python train.py --num_classes=4 --embedding_dim=64 --layers=6 --grad_clip=1.0 --cautious_weight_decay=true --warmup_steps=2120
Rows from block 3 of a small image embedding model, named by matrix and row number. Rows with one number within an expert belong to one neuron, the router's apart. Each number is 50 + 12 x the weight over its row's rms, rounded and kept within 0 to 99. All counts start at 0. After the name is the row's rms in percent of the matrix's.
Before each expert's rows are labels from the 100 images, of 14848, where the router gives the expert most weight on average: "responds to" is what is common among them. Only what is clearly more common there than usual is listed. The data: retinal OCT scans (Kermany 2017).
# router: router (model.blocks.3.mlp.router.weight, 4x384, trained with AdamW), inputs 256-319
# up: expert up (model.blocks.3.mlp.up, 4x96x384), inputs 256-319
# down: expert down (model.blocks.3.mlp.down, 4x384x96, transposed), outputs 256-319

# expert 0
responds to: finding: diabetic macular edema
router.0 103:45 48 46 45 51 56 45 69 37 69 54 54 59 56 62 60 56 36 47 48 54 57 53 50 55 52 49 39 49 56 39 46 73 66 70 40 31 57 58 56 44 45 42 38 41 54 49 46 48 55 39 49 37 66 44 46 51 37 47 55 39 66 29 61
up.0 103:57 48 57 56 49 49 66 42 63 58 56 50 45 53 56 46 32 57 34 62 56 60 52 55 34 48 38 70 50 34 54 60 40 67 35 53 61 61 75 21 57 33 67 54 49 62 66 60 50 56 51 60 67 57 52 61 40 65 57 40 35 43 39 60
down.0 099:57 37 54 47 43 69 41 53 69 28 29 52 68 56 43 28 65 47 62 53 61 63 67 53 67 71 43 45 47 62 66 41 44 46 39 53 47 37 58 49 66 52 42 50 55 57 38 37 51 60 37 39 56 68 51 58 50 52 48 60 43 50 51 51
up.1 094:41 49 42 25 71 54 49 57 50 38 46 54 39 65 66 39 32 45 37 54 40 48 46 58 40 55 71 51 24 50 59 51 57 47 56 56 45 71 48 57 53 64 15 37 40 62 50 48 53 48 40 51 38 54 55 59 49 54 61 60 56 62 34 64
down.1 096:51 35 57 76 57 49 51 45 40 71 48 48 25 41 49 64 44 53 45 38 49 53 65 44 58 67 58 53 47 63 64 53 37 50 43 54 62 67 38 54 62 26 43 63 41 62 63 64 49 56 55 56 64 38 56 53 46 36 54 36 52 39 43 42
up.2 093:37 46 52 50 66 44 36 43 38 62 42 67 54 54 73 68 38 55 53 37 45 44 38 66 53 67 37 44 49 34 27 45 56 65 67 53 44 46 31 53 37 70 58 34 39 57 59 42 46 45 38 32 45 58 57 50 61 44 42 74 50 31 47 71
down.2 103:79 52 57 60 58 52 81 53 37 55 52 44 58 46 56 33 37 49 63 68 55 59 46 57 64 55 43 58 54 54 57 48 53 61 48 38 24 56 42 57 75 39 71 62 50 51 42 53 57 43 36 45 44 33 43 41 79 52 56 60 43 42 35 50
up.3 094:35 57 42 59 53 49 47 42 46 53 49 47 60 42 49 43 48 63 59 29 63 55 34 53 47 56 46 51 52 59 35 40 73 35 38 63 50 28 51 50 43 59 72 57 46 34 38 41 37 58 56 42 65 48 60 75 42 38 68 52 39 40 58 45
down.3 106:61 33 54 69 57 65 46 42 65 39 43 56 40 51 33 39 52 56 50 50 45 57 46 66 39 63 62 43 54 50 80 46 37 43 34 60 62 64 55 26 43 51 41 45 54 54 48 54 41 54 66 74 64 68 53 49 12 59 63 71 62 43 41 59
up.4 099:42 54 40 36 63 60 59 57 57 35 62 49 51 63 72 44 74 50 37 48 38 47 19 56 39 40 34 38 55 49 72 57 53 60 49 65 59 53 42 48 52 51 68 63 56 60 58 49 48 65 55 55 32 50 57 41 61 34 48 41 26 45 35 71
down.4 096:38 40 51 49 47 52 60 49 46 57 60 60 53 66 53 54 40 58 59 49 37 41 33 65 41 59 48 48 49 70 50 53 48 36 26 22 33 46 50 51 25 48 57 47 37 49 40 47 53 33 32 43 66 38 52 58 43 38 46 66 49 63 45 46
up.5 104:69 40 53 55 66 58 56 47 49 54 38 75 61 68 54 48 49 48 53 68 45 51 48 55 51 60 47 42 55 65 44 55 33 33 44 52 45 69 55 56 52 47 40 49 39 13 58 48 48 60 61 46 36 27 24 58 47 37 56 60 58 64 55 46
down.5 098:62 50 60 46 64 20 65 52 31 49 42 41 61 60 61 47 35 49 40 48 48 38 44 42 51 55 45 44 17 59 57 33 26 40 59 51 59 29 61 51 62 49 52 27 41 45 48 42 59 49 38 45 50 47 60 58 59 38 47 59 52 73 38 56
up.6 091:42 48 56 39 60 40 46 44 41 64 54 32 57 39 59 43 37 58 57 48 36 51 40 57 45 43 58 84 53 43 67 78 31 43 62 63 28 36 50 50 47 57 42 75 64 59 63 57 53 50 38 26 36 54 32 74 53 49 65 30 47 47 60 34
down.6 103:49 43 34 75 46 49 66 43 56 25 47 47 58 58 32 56 44 57 60 12 44 62 60 40 34 52 18 40 49 59 20 47 43 66 60 81 39 61 43 52 49 65 56 31 61 57 46 56 41 69 54 35 49 66 57 47 40 43 46 64 47 46 70 41
up.7 102:51 54 41 49 45 57 65 45 32 41 28 40 53 44 43 47 77 41 50 50 59 20 40 53 38 32 45 49 23 49 35 77 28 29 62 49 71 13 56 58 41 57 38 42 71 32 47 65 58 73 54 46 52 51 32 63 43 43 43 41 65 50 65 52
down.7 100:51 70 59 50 59 41 65 57 39 39 47 22 42 65 61 45 56 61 56 34 62 39 37 34 43 53 61 50 39 55 43 45 43 58 52 50 53 36 20 70 43 56 62 44 36 33 30 34 41 34 58 30 57 40 56 61 51 70 45 75 65 72 44 53
up.8 103:68 44 68 63 47 47 55 56 35 52 53 49 50 29 47 41 36 50 54 44 44 74 53 58 41 62 64 56 65 69 53 45 47 41 39 55 47 45 58 35 59 62 46 44 42 23 62 50 52 47 56 58 39 37 63 36 42 39 57 35 63 51 56 35
down.8 099:44 23 35 61 37 22 61 40 57 54 18 64 33 48 54 57 34 43 59 63 50 39 48 59 32 35 46 43 52 59 60 56 48 60 54 54 59 52 37 29 47 61 54 49 59 31 57 55 39 57 46 71 52 62 59 67 43 56 55 40 38 71 63 40
up.9 108:47 54 76 45 51 38 41 66 29 21 56 37 55 51 45 46 36 42 69 43 41 22 39 36 50 45 34 53 41 30 55 56 53 50 56 53 48 52 38 54 57 50 51 51 42 40 49 53 47 45 52 54 53 73 49 61 43 43 28 61 81 55 76 29
down.9 105:12 52 40 46 60 59 28 49 45 70 48 56 69 60 45 47 46 57 61 33 74 47 55 52 63 62 42 44 57 40 44 41 41 39 48 50 27 42 55 38 48 43 68 40 39 57 49 53 93 54 40 62 50 55 49 34 66 72 56 53 72 73 56 89
up.10 101:53 56 51 48 47 37 48 68 20 54 59 56 36 59 56 61 53 59 48 51 67 64 62 44 29 68 64 31 56 58 45 63 48 42 48 58 36 46 67 24 36 52 47 43 35 45 53 49 38 82 67 32 47 58 39 55 49 51 33 61 36 50 39 46
down.10 106:36 63 74 60 50 52 41 46 45 72 44 66 44 49 59 55 56 63 42 47 50 44 44 34 57 60 70 41 56 51 34 74 59 50 41 27 45 54 72 38 48 49 53 32 26 39 39 53 49 62 62 34 67 43 38 65 57 48 54 27 61 51 41 55
up.11 102:22 46 42 54 32 51 42 59 54 43 46 55 37 44 41 62 63 40 54 52 38 48 55 23 57 52 51 48 62 53 38 36 36 54 09 54 60 46 66 41 59 51 35 23 51 44 47 42 55 23 61 49 48 53 45 80 59 66 68 19 39 65 59 55
down.11 098:55 51 74 43 45 60 36 51 42 50 71 60 11 55 61 62 54 62 48 46 65 49 57 47 54 45 62 41 46 45 65 63 42 49 69 51 43 33 57 60 34 45 57 47 56 76 64 44 44 36 37 49 42 61 56 58 66 50 42 53 45 48 57 53

# expert 3
responds to: finding: choroidal neovascularization
router.3 098:49 52 58 62 29 39 64 31 29 26 39 40 66 51 49 48 64 50 66 57 62 60 55 56 38 45 34 35 44 39 39 61 32 47 40 47 65 39 48 29 63 52 62 62 40 46 44 45 45 31 44 44 44 43 44 54 50 64 44 46 38 61 59 43
up.0 094:61 48 59 41 64 46 51 59 62 45 40 54 24 52 42 31 42 45 32 51 49 47 48 37 50 68 42 46 50 55 46 64 65 45 56 40 52 37 76 42 53 36 73 59 51 46 43 58 53 46 58 60 41 56 51 56 52 50 44 27 52 42 42 56
down.0 104:37 61 51 57 40 65 34 41 52 36 31 66 34 49 32 52 43 49 41 49 52 59 56 39 31 38 71 56 65 48 49 49 51 47 46 61 57 53 79 35 46 35 61 56 32 82 59 47 48 29 47 37 45 41 42 60 29 57 51 55 46 60 55 60
up.1 101:75 51 42 48 53 55 58 34 27 62 39 79 26 54 56 50 34 35 60 47 66 43 45 56 71 49 75 48 59 48 38 29 56 63 47 66 42 51 71 60 45 56 63 67 41 44 45 49 51 43 62 45 62 65 61 39 33 42 38 70 40 56 43 42
down.1 105:52 32 72 62 36 53 53 32 42 56 52 62 53 55 45 46 67 43 53 37 59 52 48 41 26 67 61 71 42 65 53 42 46 49 46 54 64 41 65 31 63 42 38 59 38 49 60 60 70 59 35 42 43 54 39 69 27 44 33 54 45 56 50 68
up.2 105:61 43 46 60 53 75 59 55 77 46 27 54 67 52 32 42 46 50 36 51 66 76 62 38 68 37 29 37 62 31 49 56 33 35 65 52 58 49 50 59 41 47 27 47 49 55 49 58 52 45 33 50 54 62 43 48 61 52 46 58 67 47 48 31
down.2 099:65 34 71 48 68 71 57 74 35 41 61 46 57 32 40 40 55 59 40 34 64 48 53 69 49 53 64 51 75 31 58 62 23 37 66 53 33 61 33 46 41 57 47 45 54 51 46 58 16 52 37 60 40 56 37 66 53 36 51 61 25 40 49 43
up.3 102:35 35 54 57 51 50 52 43 48 41 52 48 60 56 60 54 39 46 51 38 40 55 53 50 66 39 32 46 44 53 69 54 44 67 52 56 47 51 29 34 48 61 77 46 59 47 48 57 68 61 45 34 52 51 47 63 45 60 28 65 31 49 47 57
down.3 096:42 57 61 42 46 38 42 50 51 30 28 48 55 50 53 64 52 35 44 50 63 60 60 57 27 53 52 57 73 56 48 42 30 38 43 55 46 38 28 23 43 58 55 52 61 47 72 57 81 43 62 54 77 36 42 64 27 11 64 35 53 58 48 56
up.4 099:48 26 54 50 57 66 62 23 48 22 73 46 61 54 46 43 48 51 39 43 72 26 34 55 26 39 64 39 53 44 56 55 51 47 39 53 59 44 52 53 43 44 53 64 67 49 53 68 52 46 48 47 59 52 39 44 29 78 37 36 63 44 69 46
down.4 102:40 54 71 49 54 68 56 48 27 58 50 27 47 59 68 71 17 38 44 58 54 62 43 55 38 45 60 40 51 39 56 42 74 57 43 37 34 64 60 39 41 50 60 58 45 38 39 54 51 55 57 48 69 71 18 39 43 70 49 51 26 42 65 45
up.5 098:46 49 48 53 54 48 55 45 37 55 48 48 40 44 14 58 56 61 51 34 44 51 59 51 56 59 35 55 35 65 54 60 32 59 40 43 51 43 78 55 43 26 28 39 69 47 44 52 49 41 63 49 46 77 53 51 44 49 39 64 49 44 32 50
down.5 099:86 48 39 38 60 56 57 44 84 55 52 30 18 51 44 61 52 42 47 41 67 44 27 43 61 44 52 34 59 59 46 29 53 72 36 58 49 45 30 30 44 85 25 41 54 43 62 54 56 51 55 58 39 43 51 46 39 30 38 39 36 54 54 50
up.6 095:50 34 61 33 58 37 33 65 72 65 44 54 78 42 40 49 58 55 63 54 60 59 47 46 45 71 74 26 65 61 27 55 56 36 41 49 56 54 63 38 41 56 56 47 60 48 27 45 54 60 61 49 37 37 55 69 52 48 41 37 43 57 64 48
down.6 096:46 53 59 58 32 56 59 56 45 68 47 40 56 58 62 49 39 58 63 55 54 58 44 36 64 41 40 54 68 49 66 52 71 38 50 45 53 48 44 48 33 63 73 56 64 46 41 62 38 39 40 51 57 40 50 69 47 36 59 24 55 40 49 68
up.7 103:75 56 46 35 65 56 39 66 51 69 55 46 13 98 60 62 64 55 64 43 54 48 39 61 58 46 36 49 52 44 39 26 55 50 49 57 31 51 39 38 54 53 41 57 46 41 59 48 68 45 74 61 38 52 49 43 39 53 50 66 32 75 51 39
down.7 097:20 50 45 48 41 44 54 45 57 41 49 48 40 77 39 42 51 58 57 47 58 53 65 44 36 44 75 61 48 52 34 33 34 46 63 42 70 68 65 50 72 56 49 44 52 59 60 37 43 57 47 28 48 49 23 51 51 54 20 27 43 60 42 51
up.8 100:53 56 59 76 62 59 43 57 49 68 33 47 76 46 72 34 45 53 44 70 44 30 43 40 62 69 64 59 47 70 69 42 62 42 57 48 54 42 60 48 38 51 36 47 53 61 35 76 40 08 61 76 30 53 51 37 45 56 49 65 46 56 45 62
down.8 104:44 45 53 47 45 59 50 62 39 55 55 48 60 64 40 37 43 42 56 57 65 61 36 77 58 58 39 62 39 31 39 58 39 71 49 51 38 56 60 48 32 36 22 34 36 42 59 59 52 62 42 68 48 42 40 51 57 63 48 36 27 33 82 53
up.9 099:64 47 53 32 59 48 56 58 41 48 58 52 44 53 38 47 49 42 43 63 69 42 63 63 63 64 72 37 58 47 65 60 41 52 49 30 44 47 38 58 38 42 55 43 44 44 67 41 70 47 55 45 49 58 60 57 53 56 39 25 36 56 46 74
down.9 105:59 59 38 39 57 25 60 51 42 42 46 33 52 50 66 44 52 20 55 46 37 29 48 62 64 33 58 45 55 36 71 30 47 57 48 59 56 60 63 53 29 60 67 39 38 34 50 48 53 67 53 73 45 55 44 57 63 43 71 50 48 57 58 44
up.10 104:59 46 56 43 62 48 48 66 54 51 41 58 49 41 31 63 65 43 50 56 39 69 49 53 60 56 33 76 62 55 42 49 34 23 65 33 48 74 43 37 53 69 63 62 49 55 41 43 47 59 53 63 53 60 48 57 19 63 58 59 72 41 47 48
down.10 102:54 73 41 58 49 48 55 49 45 58 56 48 36 49 61 39 53 56 42 30 49 49 57 56 77 64 48 45 31 30 52 37 48 45 60 56 56 58 39 24 59 36 42 47 53 41 54 44 43 54 54 49 47 56 55 37 63 63 37 42 57 64 59 33
up.11 106:43 49 75 49 53 31 33 54 41 38 57 30 67 53 47 59 52 42 62 21 72 51 44 59 56 80 49 70 60 59 42 39 41 41 59 46 39 53 29 73 45 51 38 35 46 49 68 66 47 40 59 72 40 44 43 47 62 58 29 36 38 58 39 30
down.11 098:59 47 53 51 42 55 42 30 57 40 63 55 52 32 52 49 46 71 45 45 45 47 54 35 49 41 55 47 21 64 33 59 64 60 67 39 58 69 29 58 38 44 46 42 57 52 49 61 62 31 43 32 39 43 40 70 48 53 32 57 21 44 67 29

# expert 2
responds to: finding: normal
router.2 097:49 51 43 54 35 66 56 41 78 58 45 55 48 71 27 31 49 58 53 29 53 65 36 49 56 54 60 44 54 54 41 80 42 56 33 44 56 46 67 41 54 43 55 60 35 65 34 60 48 59 52 47 33 29 54 33 58 42 53 72 55 42 66 48
up.0 097:36 60 37 38 61 55 68 58 69 42 47 53 44 69 45 66 39 47 38 59 42 67 41 38 38 25 39 50 65 63 42 44 49 39 41 37 58 50 38 34 59 76 27 66 47 50 58 51 43 65 47 65 32 47 61 64 45 57 61 44 54 36 45 50
down.0 103:72 49 37 64 52 51 44 61 49 32 46 55 21 37 40 58 60 46 35 62 48 53 52 48 32 55 75 42 54 55 62 57 51 27 74 51 36 59 51 44 42 70 62 55 31 53 61 71 40 72 66 57 48 49 70 27 46 53 42 61 50 49 54 72
up.1 100:29 27 44 82 57 35 55 46 40 60 28 53 50 53 50 53 65 51 70 42 51 44 66 44 34 68 56 35 70 31 65 63 52 39 53 39 60 48 41 57 52 37 60 64 60 80 38 38 42 45 54 65 55 45 44 55 58 67 34 42 51 62 53 30
down.1 099:61 57 48 48 42 34 29 79 59 45 61 39 38 52 53 55 58 43 34 30 40 31 55 64 51 49 26 53 36 43 36 57 52 28 55 36 54 45 30 61 53 44 48 55 46 40 53 36 52 35 48 63 34 68 50 38 47 45 62 33 45 64 50 46
up.2 102:60 39 79 38 34 41 59 51 61 62 36 67 41 62 73 62 63 55 56 63 25 36 52 38 48 56 48 45 51 68 40 52 59 38 47 45 61 29 55 48 45 67 47 61 38 56 43 36 53 52 48 74 42 40 47 62 39 18 53 46 38 44 22 57
down.2 093:45 19 43 46 62 48 54 41 58 67 57 45 51 50 43 46 39 50 55 67 45 22 45 46 38 34 38 30 43 44 50 38 43 55 27 36 46 53 54 39 52 56 57 37 44 51 52 57 68 68 58 53 48 19 61 34 51 63 55 51 43 76 47 44
up.3 107:61 59 47 50 45 62 54 54 62 51 33 35 30 59 30 60 53 47 32 52 72 52 42 52 55 63 48 56 57 62 40 59 47 43 50 48 53 61 47 47 24 38 46 48 62 48 51 46 62 40 40 46 64 75 67 51 54 37 51 49 44 51 53 47
down.3 097:42 44 34 36 41 68 53 39 44 44 51 33 53 67 55 43 59 44 75 57 29 66 53 56 69 41 17 60 52 52 60 68 53 59 40 25 51 55 50 41 33 94 36 74 45 50 63 41 41 51 51 50 30 64 50 43 54 42 37 37 62 65 60 52
up.4 100:72 28 55 35 60 56 31 59 70 54 59 52 67 55 52 45 58 60 65 45 51 41 27 46 23 62 26 39 39 37 49 58 56 54 67 54 46 37 36 57 48 43 53 49 56 54 51 49 72 54 58 57 34 34 73 49 40 53 58 31 51 72 53 57
down.4 104:52 53 60 45 40 63 57 63 31 54 49 40 53 58 23 50 35 49 49 57 37 52 47 45 53 62 70 39 51 53 49 50 47 48 40 43 55 49 42 50 48 49 43 58 50 42 34 51 50 56 48 53 57 61 45 44 52 45 54 41 53 40 27 58
up.5 100:32 47 50 52 56 38 43 59 38 52 67 55 64 52 75 50 28 56 56 45 41 40 43 47 46 53 53 52 64 55 50 58 54 30 65 47 65 45 28 38 58 41 71 51 58 66 32 48 55 55 56 67 49 37 44 37 49 53 41 64 51 33 40 65
down.5 099:35 53 41 48 60 42 37 52 57 59 46 44 54 46 54 60 19 52 47 50 59 27 41 56 51 56 47 47 44 59 45 52 47 43 41 55 41 55 53 41 51 61 36 39 38 29 66 56 26 39 48 68 25 50 39 51 51 48 46 55 40 63 53 41
up.6 105:64 71 38 54 38 51 49 53 32 39 58 40 51 45 68 53 65 42 47 51 67 67 54 42 53 54 64 33 48 59 37 71 53 35 16 64 51 38 35 52 65 49 52 64 57 47 43 36 64 62 42 30 42 30 56 30 48 46 41 32 47 43 55 80
down.6 100:74 41 37 62 69 47 47 58 44 47 39 55 52 45 41 62 35 57 75 57 38 54 51 37 45 49 68 45 28 35 52 37 38 50 51 26 61 38 55 74 45 47 50 42 39 52 33 35 50 53 50 51 39 35 51 65 66 49 38 46 53 54 30 74
up.7 102:36 55 67 39 57 67 29 31 68 50 52 24 63 71 60 66 39 40 43 37 63 53 27 41 61 46 44 60 47 43 74 35 55 45 54 37 64 61 47 19 38 50 56 43 47 47 49 65 43 41 36 69 48 54 68 51 52 58 56 59 63 59 65 39
down.7 101:52 57 52 52 48 46 60 71 42 55 64 55 69 49 71 40 53 50 46 41 57 39 41 45 62 56 50 73 50 42 63 45 71 27 51 60 50 45 35 35 41 54 29 69 64 71 44 53 35 63 60 38 29 50 51 59 48 56 53 34 46 42 70 47
up.8 099:44 64 42 60 43 27 49 55 43 29 54 45 70 45 45 69 58 51 29 33 46 53 48 60 44 54 54 39 56 42 70 48 56 40 46 57 47 53 61 51 41 51 65 30 47 54 53 26 36 46 36 70 34 43 55 47 55 43 34 33 34 44 41 60
down.8 096:54 38 31 57 52 49 39 48 45 78 53 59 51 42 41 50 37 33 54 60 62 29 66 69 46 51 74 55 57 75 55 39 39 37 35 41 43 37 31 46 55 66 39 50 41 54 57 49 47 47 59 26 51 59 52 47 22 32 49 49 23 53 38 55
up.9 096:37 52 26 72 51 44 44 49 67 74 44 45 46 38 40 48 49 61 32 50 52 46 61 41 31 70 38 67 40 63 54 23 52 46 52 50 51 63 50 39 36 23 64 50 53 46 67 39 49 42 57 41 53 48 43 51 41 50 63 34 50 37 53 45
down.9 096:66 53 52 41 39 53 42 46 59 60 42 28 42 38 37 48 58 59 32 59 47 45 49 51 48 36 63 63 72 67 35 56 44 40 78 51 53 53 53 51 69 34 54 42 45 47 35 56 48 64 46 63 58 53 58 49 44 55 75 55 81 52 51 66
up.10 101:50 37 49 68 75 43 46 44 32 73 45 75 48 41 59 56 23 42 44 47 35 65 48 37 26 43 51 46 61 63 62 50 42 57 44 58 61 51 59 52 34 35 64 47 64 59 53 57 63 38 59 55 46 53 49 55 54 76 59 38 66 42 54 49
down.10 094:71 68 50 58 62 43 49 41 48 39 36 64 34 51 44 36 61 41 66 62 38 66 55 56 56 64 38 33 63 39 58 65 41 56 45 58 50 48 46 76 63 43 69 43 52 50 44 37 23 49 56 43 65 46 42 23 33 57 36 31 37 72 57 38
up.11 100:44 31 62 58 58 46 35 38 52 53 31 59 39 60 45 55 42 40 59 52 41 64 40 47 42 52 32 51 52 25 42 40 54 52 39 42 36 46 39 44 69 35 31 27 58 61 39 41 59 62 49 61 50 56 56 61 60 45 37 61 56 71 21 40
down.11 104:58 54 57 40 58 53 53 44 44 77 67 48 44 54 44 53 16 59 53 28 49 59 39 74 50 59 43 68 59 42 59 53 54 56 58 61 54 47 74 48 49 60 32 44 66 60 33 40 60 46 50 41 30 33 47 51 46 51 62 49 43 54 46 71

# expert 1
responds to: finding: drusen
router.1 101:42 35 49 54 47 41 65 39 75 61 46 46 59 46 40 70 35 57 65 25 35 57 66 42 61 59 53 47 65 55 77 85 31 71 47 37 44 59 56 34 53 47 43 60 37 64 61 53 53 42 43 55 63 36 34 51 52 51 48 43 26 56 63 73
up.0 102:58 43 56 53 49 49 54 69 63 44 52 50 60 45 67 59 49 60 25 46 52 71 51 58 45 44 47 49 58 48 50 40 35 52 51 49 37 65 66 54 52 80 59 42 67 49 50 40 56 44 46 56 65 42 41 74 58 53 39 45 53 26 60 31
down.0 103:65 41 41 46 50 78 44 51 62 49 53 35 38 50 61 79 54 77 50 30 58 57 59 60 36 47 64 55 40 46 31 71 57 36 34 58 49 62 34 51 37 49 36 66 49 28 50 37 48 58 72 41 46 61 59 33 56 59 57 54 47 52 47 45
up.1 098:51 54 58 38 45 34 52 28 35 52 50 68 40 41 75 34 51 47 46 38 56 49 46 59 23 46 42 66 60 55 46 28 28 61 51 63 42 44 68 47 47 69 34 55 41 48 41 21 55 62 67 62 39 55 40 62 54 35 55 50 44 39 56 63
down.1 097:33 44 60 63 61 72 67 57 58 52 46 63 53 60 45 60 46 38 28 42 52 65 45 52 40 51 61 67 26 38 52 55 29 47 38 36 54 77 41 28 63 48 53 43 39 42 58 51 46 58 42 69 46 53 50 55 60 70 55 76 20 39 59 39
up.2 099:73 65 49 66 57 53 40 51 58 50 43 51 61 54 58 46 55 48 41 58 52 73 33 20 40 51 50 56 45 66 65 61 45 57 49 59 40 64 46 29 45 58 44 52 42 33 36 64 65 46 55 35 45 34 38 61 38 59 66 37 46 58 60 56
down.2 100:52 44 68 46 79 36 29 51 52 55 45 52 30 18 75 34 53 60 58 52 61 58 48 42 42 42 58 58 61 46 52 45 57 52 53 48 56 45 75 23 34 46 50 60 28 57 36 55 54 47 53 54 49 45 29 73 52 52 42 43 52 56 60 36
up.3 099:55 34 63 18 49 56 51 43 38 48 58 46 64 45 58 34 51 57 45 74 35 49 63 71 52 36 64 47 45 39 54 50 54 42 52 50 55 45 48 34 71 53 60 44 47 37 46 51 51 38 43 49 54 48 54 55 54 46 44 37 77 41 53 61
down.3 102:39 52 50 51 50 71 72 63 54 59 54 39 44 47 74 66 51 53 42 48 58 43 45 67 46 48 40 63 56 63 51 70 76 59 54 39 59 42 51 37 66 42 36 45 36 57 67 51 52 45 25 54 51 38 41 42 43 38 66 47 61 37 41 39
up.4 097:60 40 65 50 55 46 23 31 63 48 52 24 49 36 51 39 70 54 40 60 54 39 45 43 37 58 61 36 40 53 50 47 69 28 44 52 48 35 43 41 56 37 68 42 49 44 42 78 63 43 65 57 63 35 50 39 38 59 49 47 29 53 24 53
down.4 100:63 25 41 56 59 40 55 45 67 48 65 50 44 68 34 79 64 44 77 43 45 49 50 62 41 47 37 52 38 64 46 67 33 40 52 65 33 50 51 57 56 68 34 59 23 65 49 38 51 34 46 26 40 42 38 67 59 56 53 47 44 39 39 50
up.5 104:52 55 39 58 58 48 44 63 64 49 51 39 71 37 71 46 26 52 37 50 57 42 41 52 47 51 50 39 55 67 22 55 45 53 48 63 68 39 35 63 31 58 60 44 35 40 53 42 51 45 59 20 51 51 49 50 53 40 41 54 50 53 49 45
down.5 104:35 45 65 68 52 51 49 59 80 49 30 50 41 42 52 52 55 56 72 58 41 34 46 34 29 41 44 34 63 48 46 56 60 70 48 30 58 58 46 59 30 40 44 39 71 41 44 69 48 51 37 43 55 50 37 59 63 45 38 30 68 45 43 58
up.6 105:53 71 47 61 56 42 90 64 58 46 59 46 53 58 53 54 62 73 36 46 63 46 48 47 50 44 49 50 65 61 54 62 30 53 45 52 31 56 55 28 47 52 58 38 70 50 40 80 53 65 47 40 59 52 55 50 68 52 42 40 32 44 65 56
down.6 105:51 48 67 57 38 68 45 40 52 40 74 42 23 56 63 44 44 63 49 40 48 67 53 26 55 53 35 51 67 55 74 52 38 60 43 51 63 47 27 41 64 52 77 50 31 28 44 55 53 35 70 30 44 51 46 48 62 59 81 31 52 57 38 49
up.7 101:68 60 44 35 43 39 58 39 51 47 64 38 44 63 49 47 46 51 63 57 54 54 26 63 22 37 70 60 38 61 48 46 41 63 33 62 55 53 44 56 56 53 51 17 40 34 58 38 53 61 51 60 49 43 75 62 68 37 64 25 65 52 34 50
down.7 100:61 54 57 54 26 74 61 86 54 40 52 44 49 54 63 42 69 53 51 53 44 42 35 39 44 50 55 65 24 58 51 58 46 34 46 43 65 71 65 51 45 27 43 66 45 43 61 57 33 57 58 53 67 29 69 53 77 41 48 41 57 72 37 42
up.8 108:56 50 47 48 57 72 55 43 60 28 60 52 30 50 43 61 58 48 31 39 55 59 59 31 64 67 60 45 66 47 46 22 47 33 30 46 54 43 60 42 55 44 46 52 50 32 55 56 33 57 40 26 40 53 52 32 34 14 25 45 56 45 53 35
down.8 100:40 60 34 47 36 26 58 57 25 72 73 37 69 47 55 37 33 50 45 49 53 54 40 58 59 49 45 51 63 72 30 50 48 56 40 33 67 28 46 53 37 50 54 20 37 23 59 49 53 27 19 38 60 49 54 51 68 41 44 50 35 48 47 45
up.9 106:38 67 38 67 54 28 51 53 56 63 63 55 23 55 40 65 36 50 40 52 36 40 60 54 68 54 50 48 61 66 41 33 36 50 49 65 50 61 59 49 22 62 45 68 63 38 64 49 53 56 60 51 52 53 40 65 47 48 51 54 67 40 49 56
down.9 101:40 38 24 19 37 27 45 51 57 67 65 41 37 46 54 44 54 66 35 57 41 54 53 69 39 42 48 47 51 46 50 42 47 54 50 68 60 58 60 63 51 53 60 47 64 49 40 58 34 37 72 52 52 60 60 73 68 51 67 54 58 33 45 42
up.10 096:60 66 39 55 41 46 42 55 43 54 72 53 34 69 40 45 56 54 44 40 67 54 36 51 57 49 41 48 44 60 49 43 67 66 50 51 64 22 74 52 68 60 32 56 44 49 64 46 43 23 59 62 77 39 26 50 46 30 75 50 53 60 50 57
down.10 099:45 55 12 35 48 50 43 37 50 35 45 45 39 40 63 48 45 58 49 48 46 48 69 52 50 51 59 48 59 50 53 28 50 58 61 42 68 33 52 62 51 43 65 49 59 37 67 51 43 59 50 68 66 58 48 61 42 37 27 58 39 53 53 38
up.11 101:53 64 49 60 56 40 50 43 65 39 58 50 38 53 72 52 59 89 55 39 82 50 60 65 24 63 45 64 47 31 46 53 55 52 54 62 59 26 58 55 35 55 40 41 59 52 49 31 53 64 53 59 56 47 29 72 52 38 38 71 68 65 43 44
down.11 100:53 51 44 54 53 43 26 58 50 61 40 36 73 49 33 48 47 53 45 42 40 85 77 60 76 31 58 62 54 46 45 66 58 37 57 62 41 45 39 52 59 62 41 63 46 52 72 55 60 47 67 54 45 60 38 56 61 48 33 65 58 35 41 37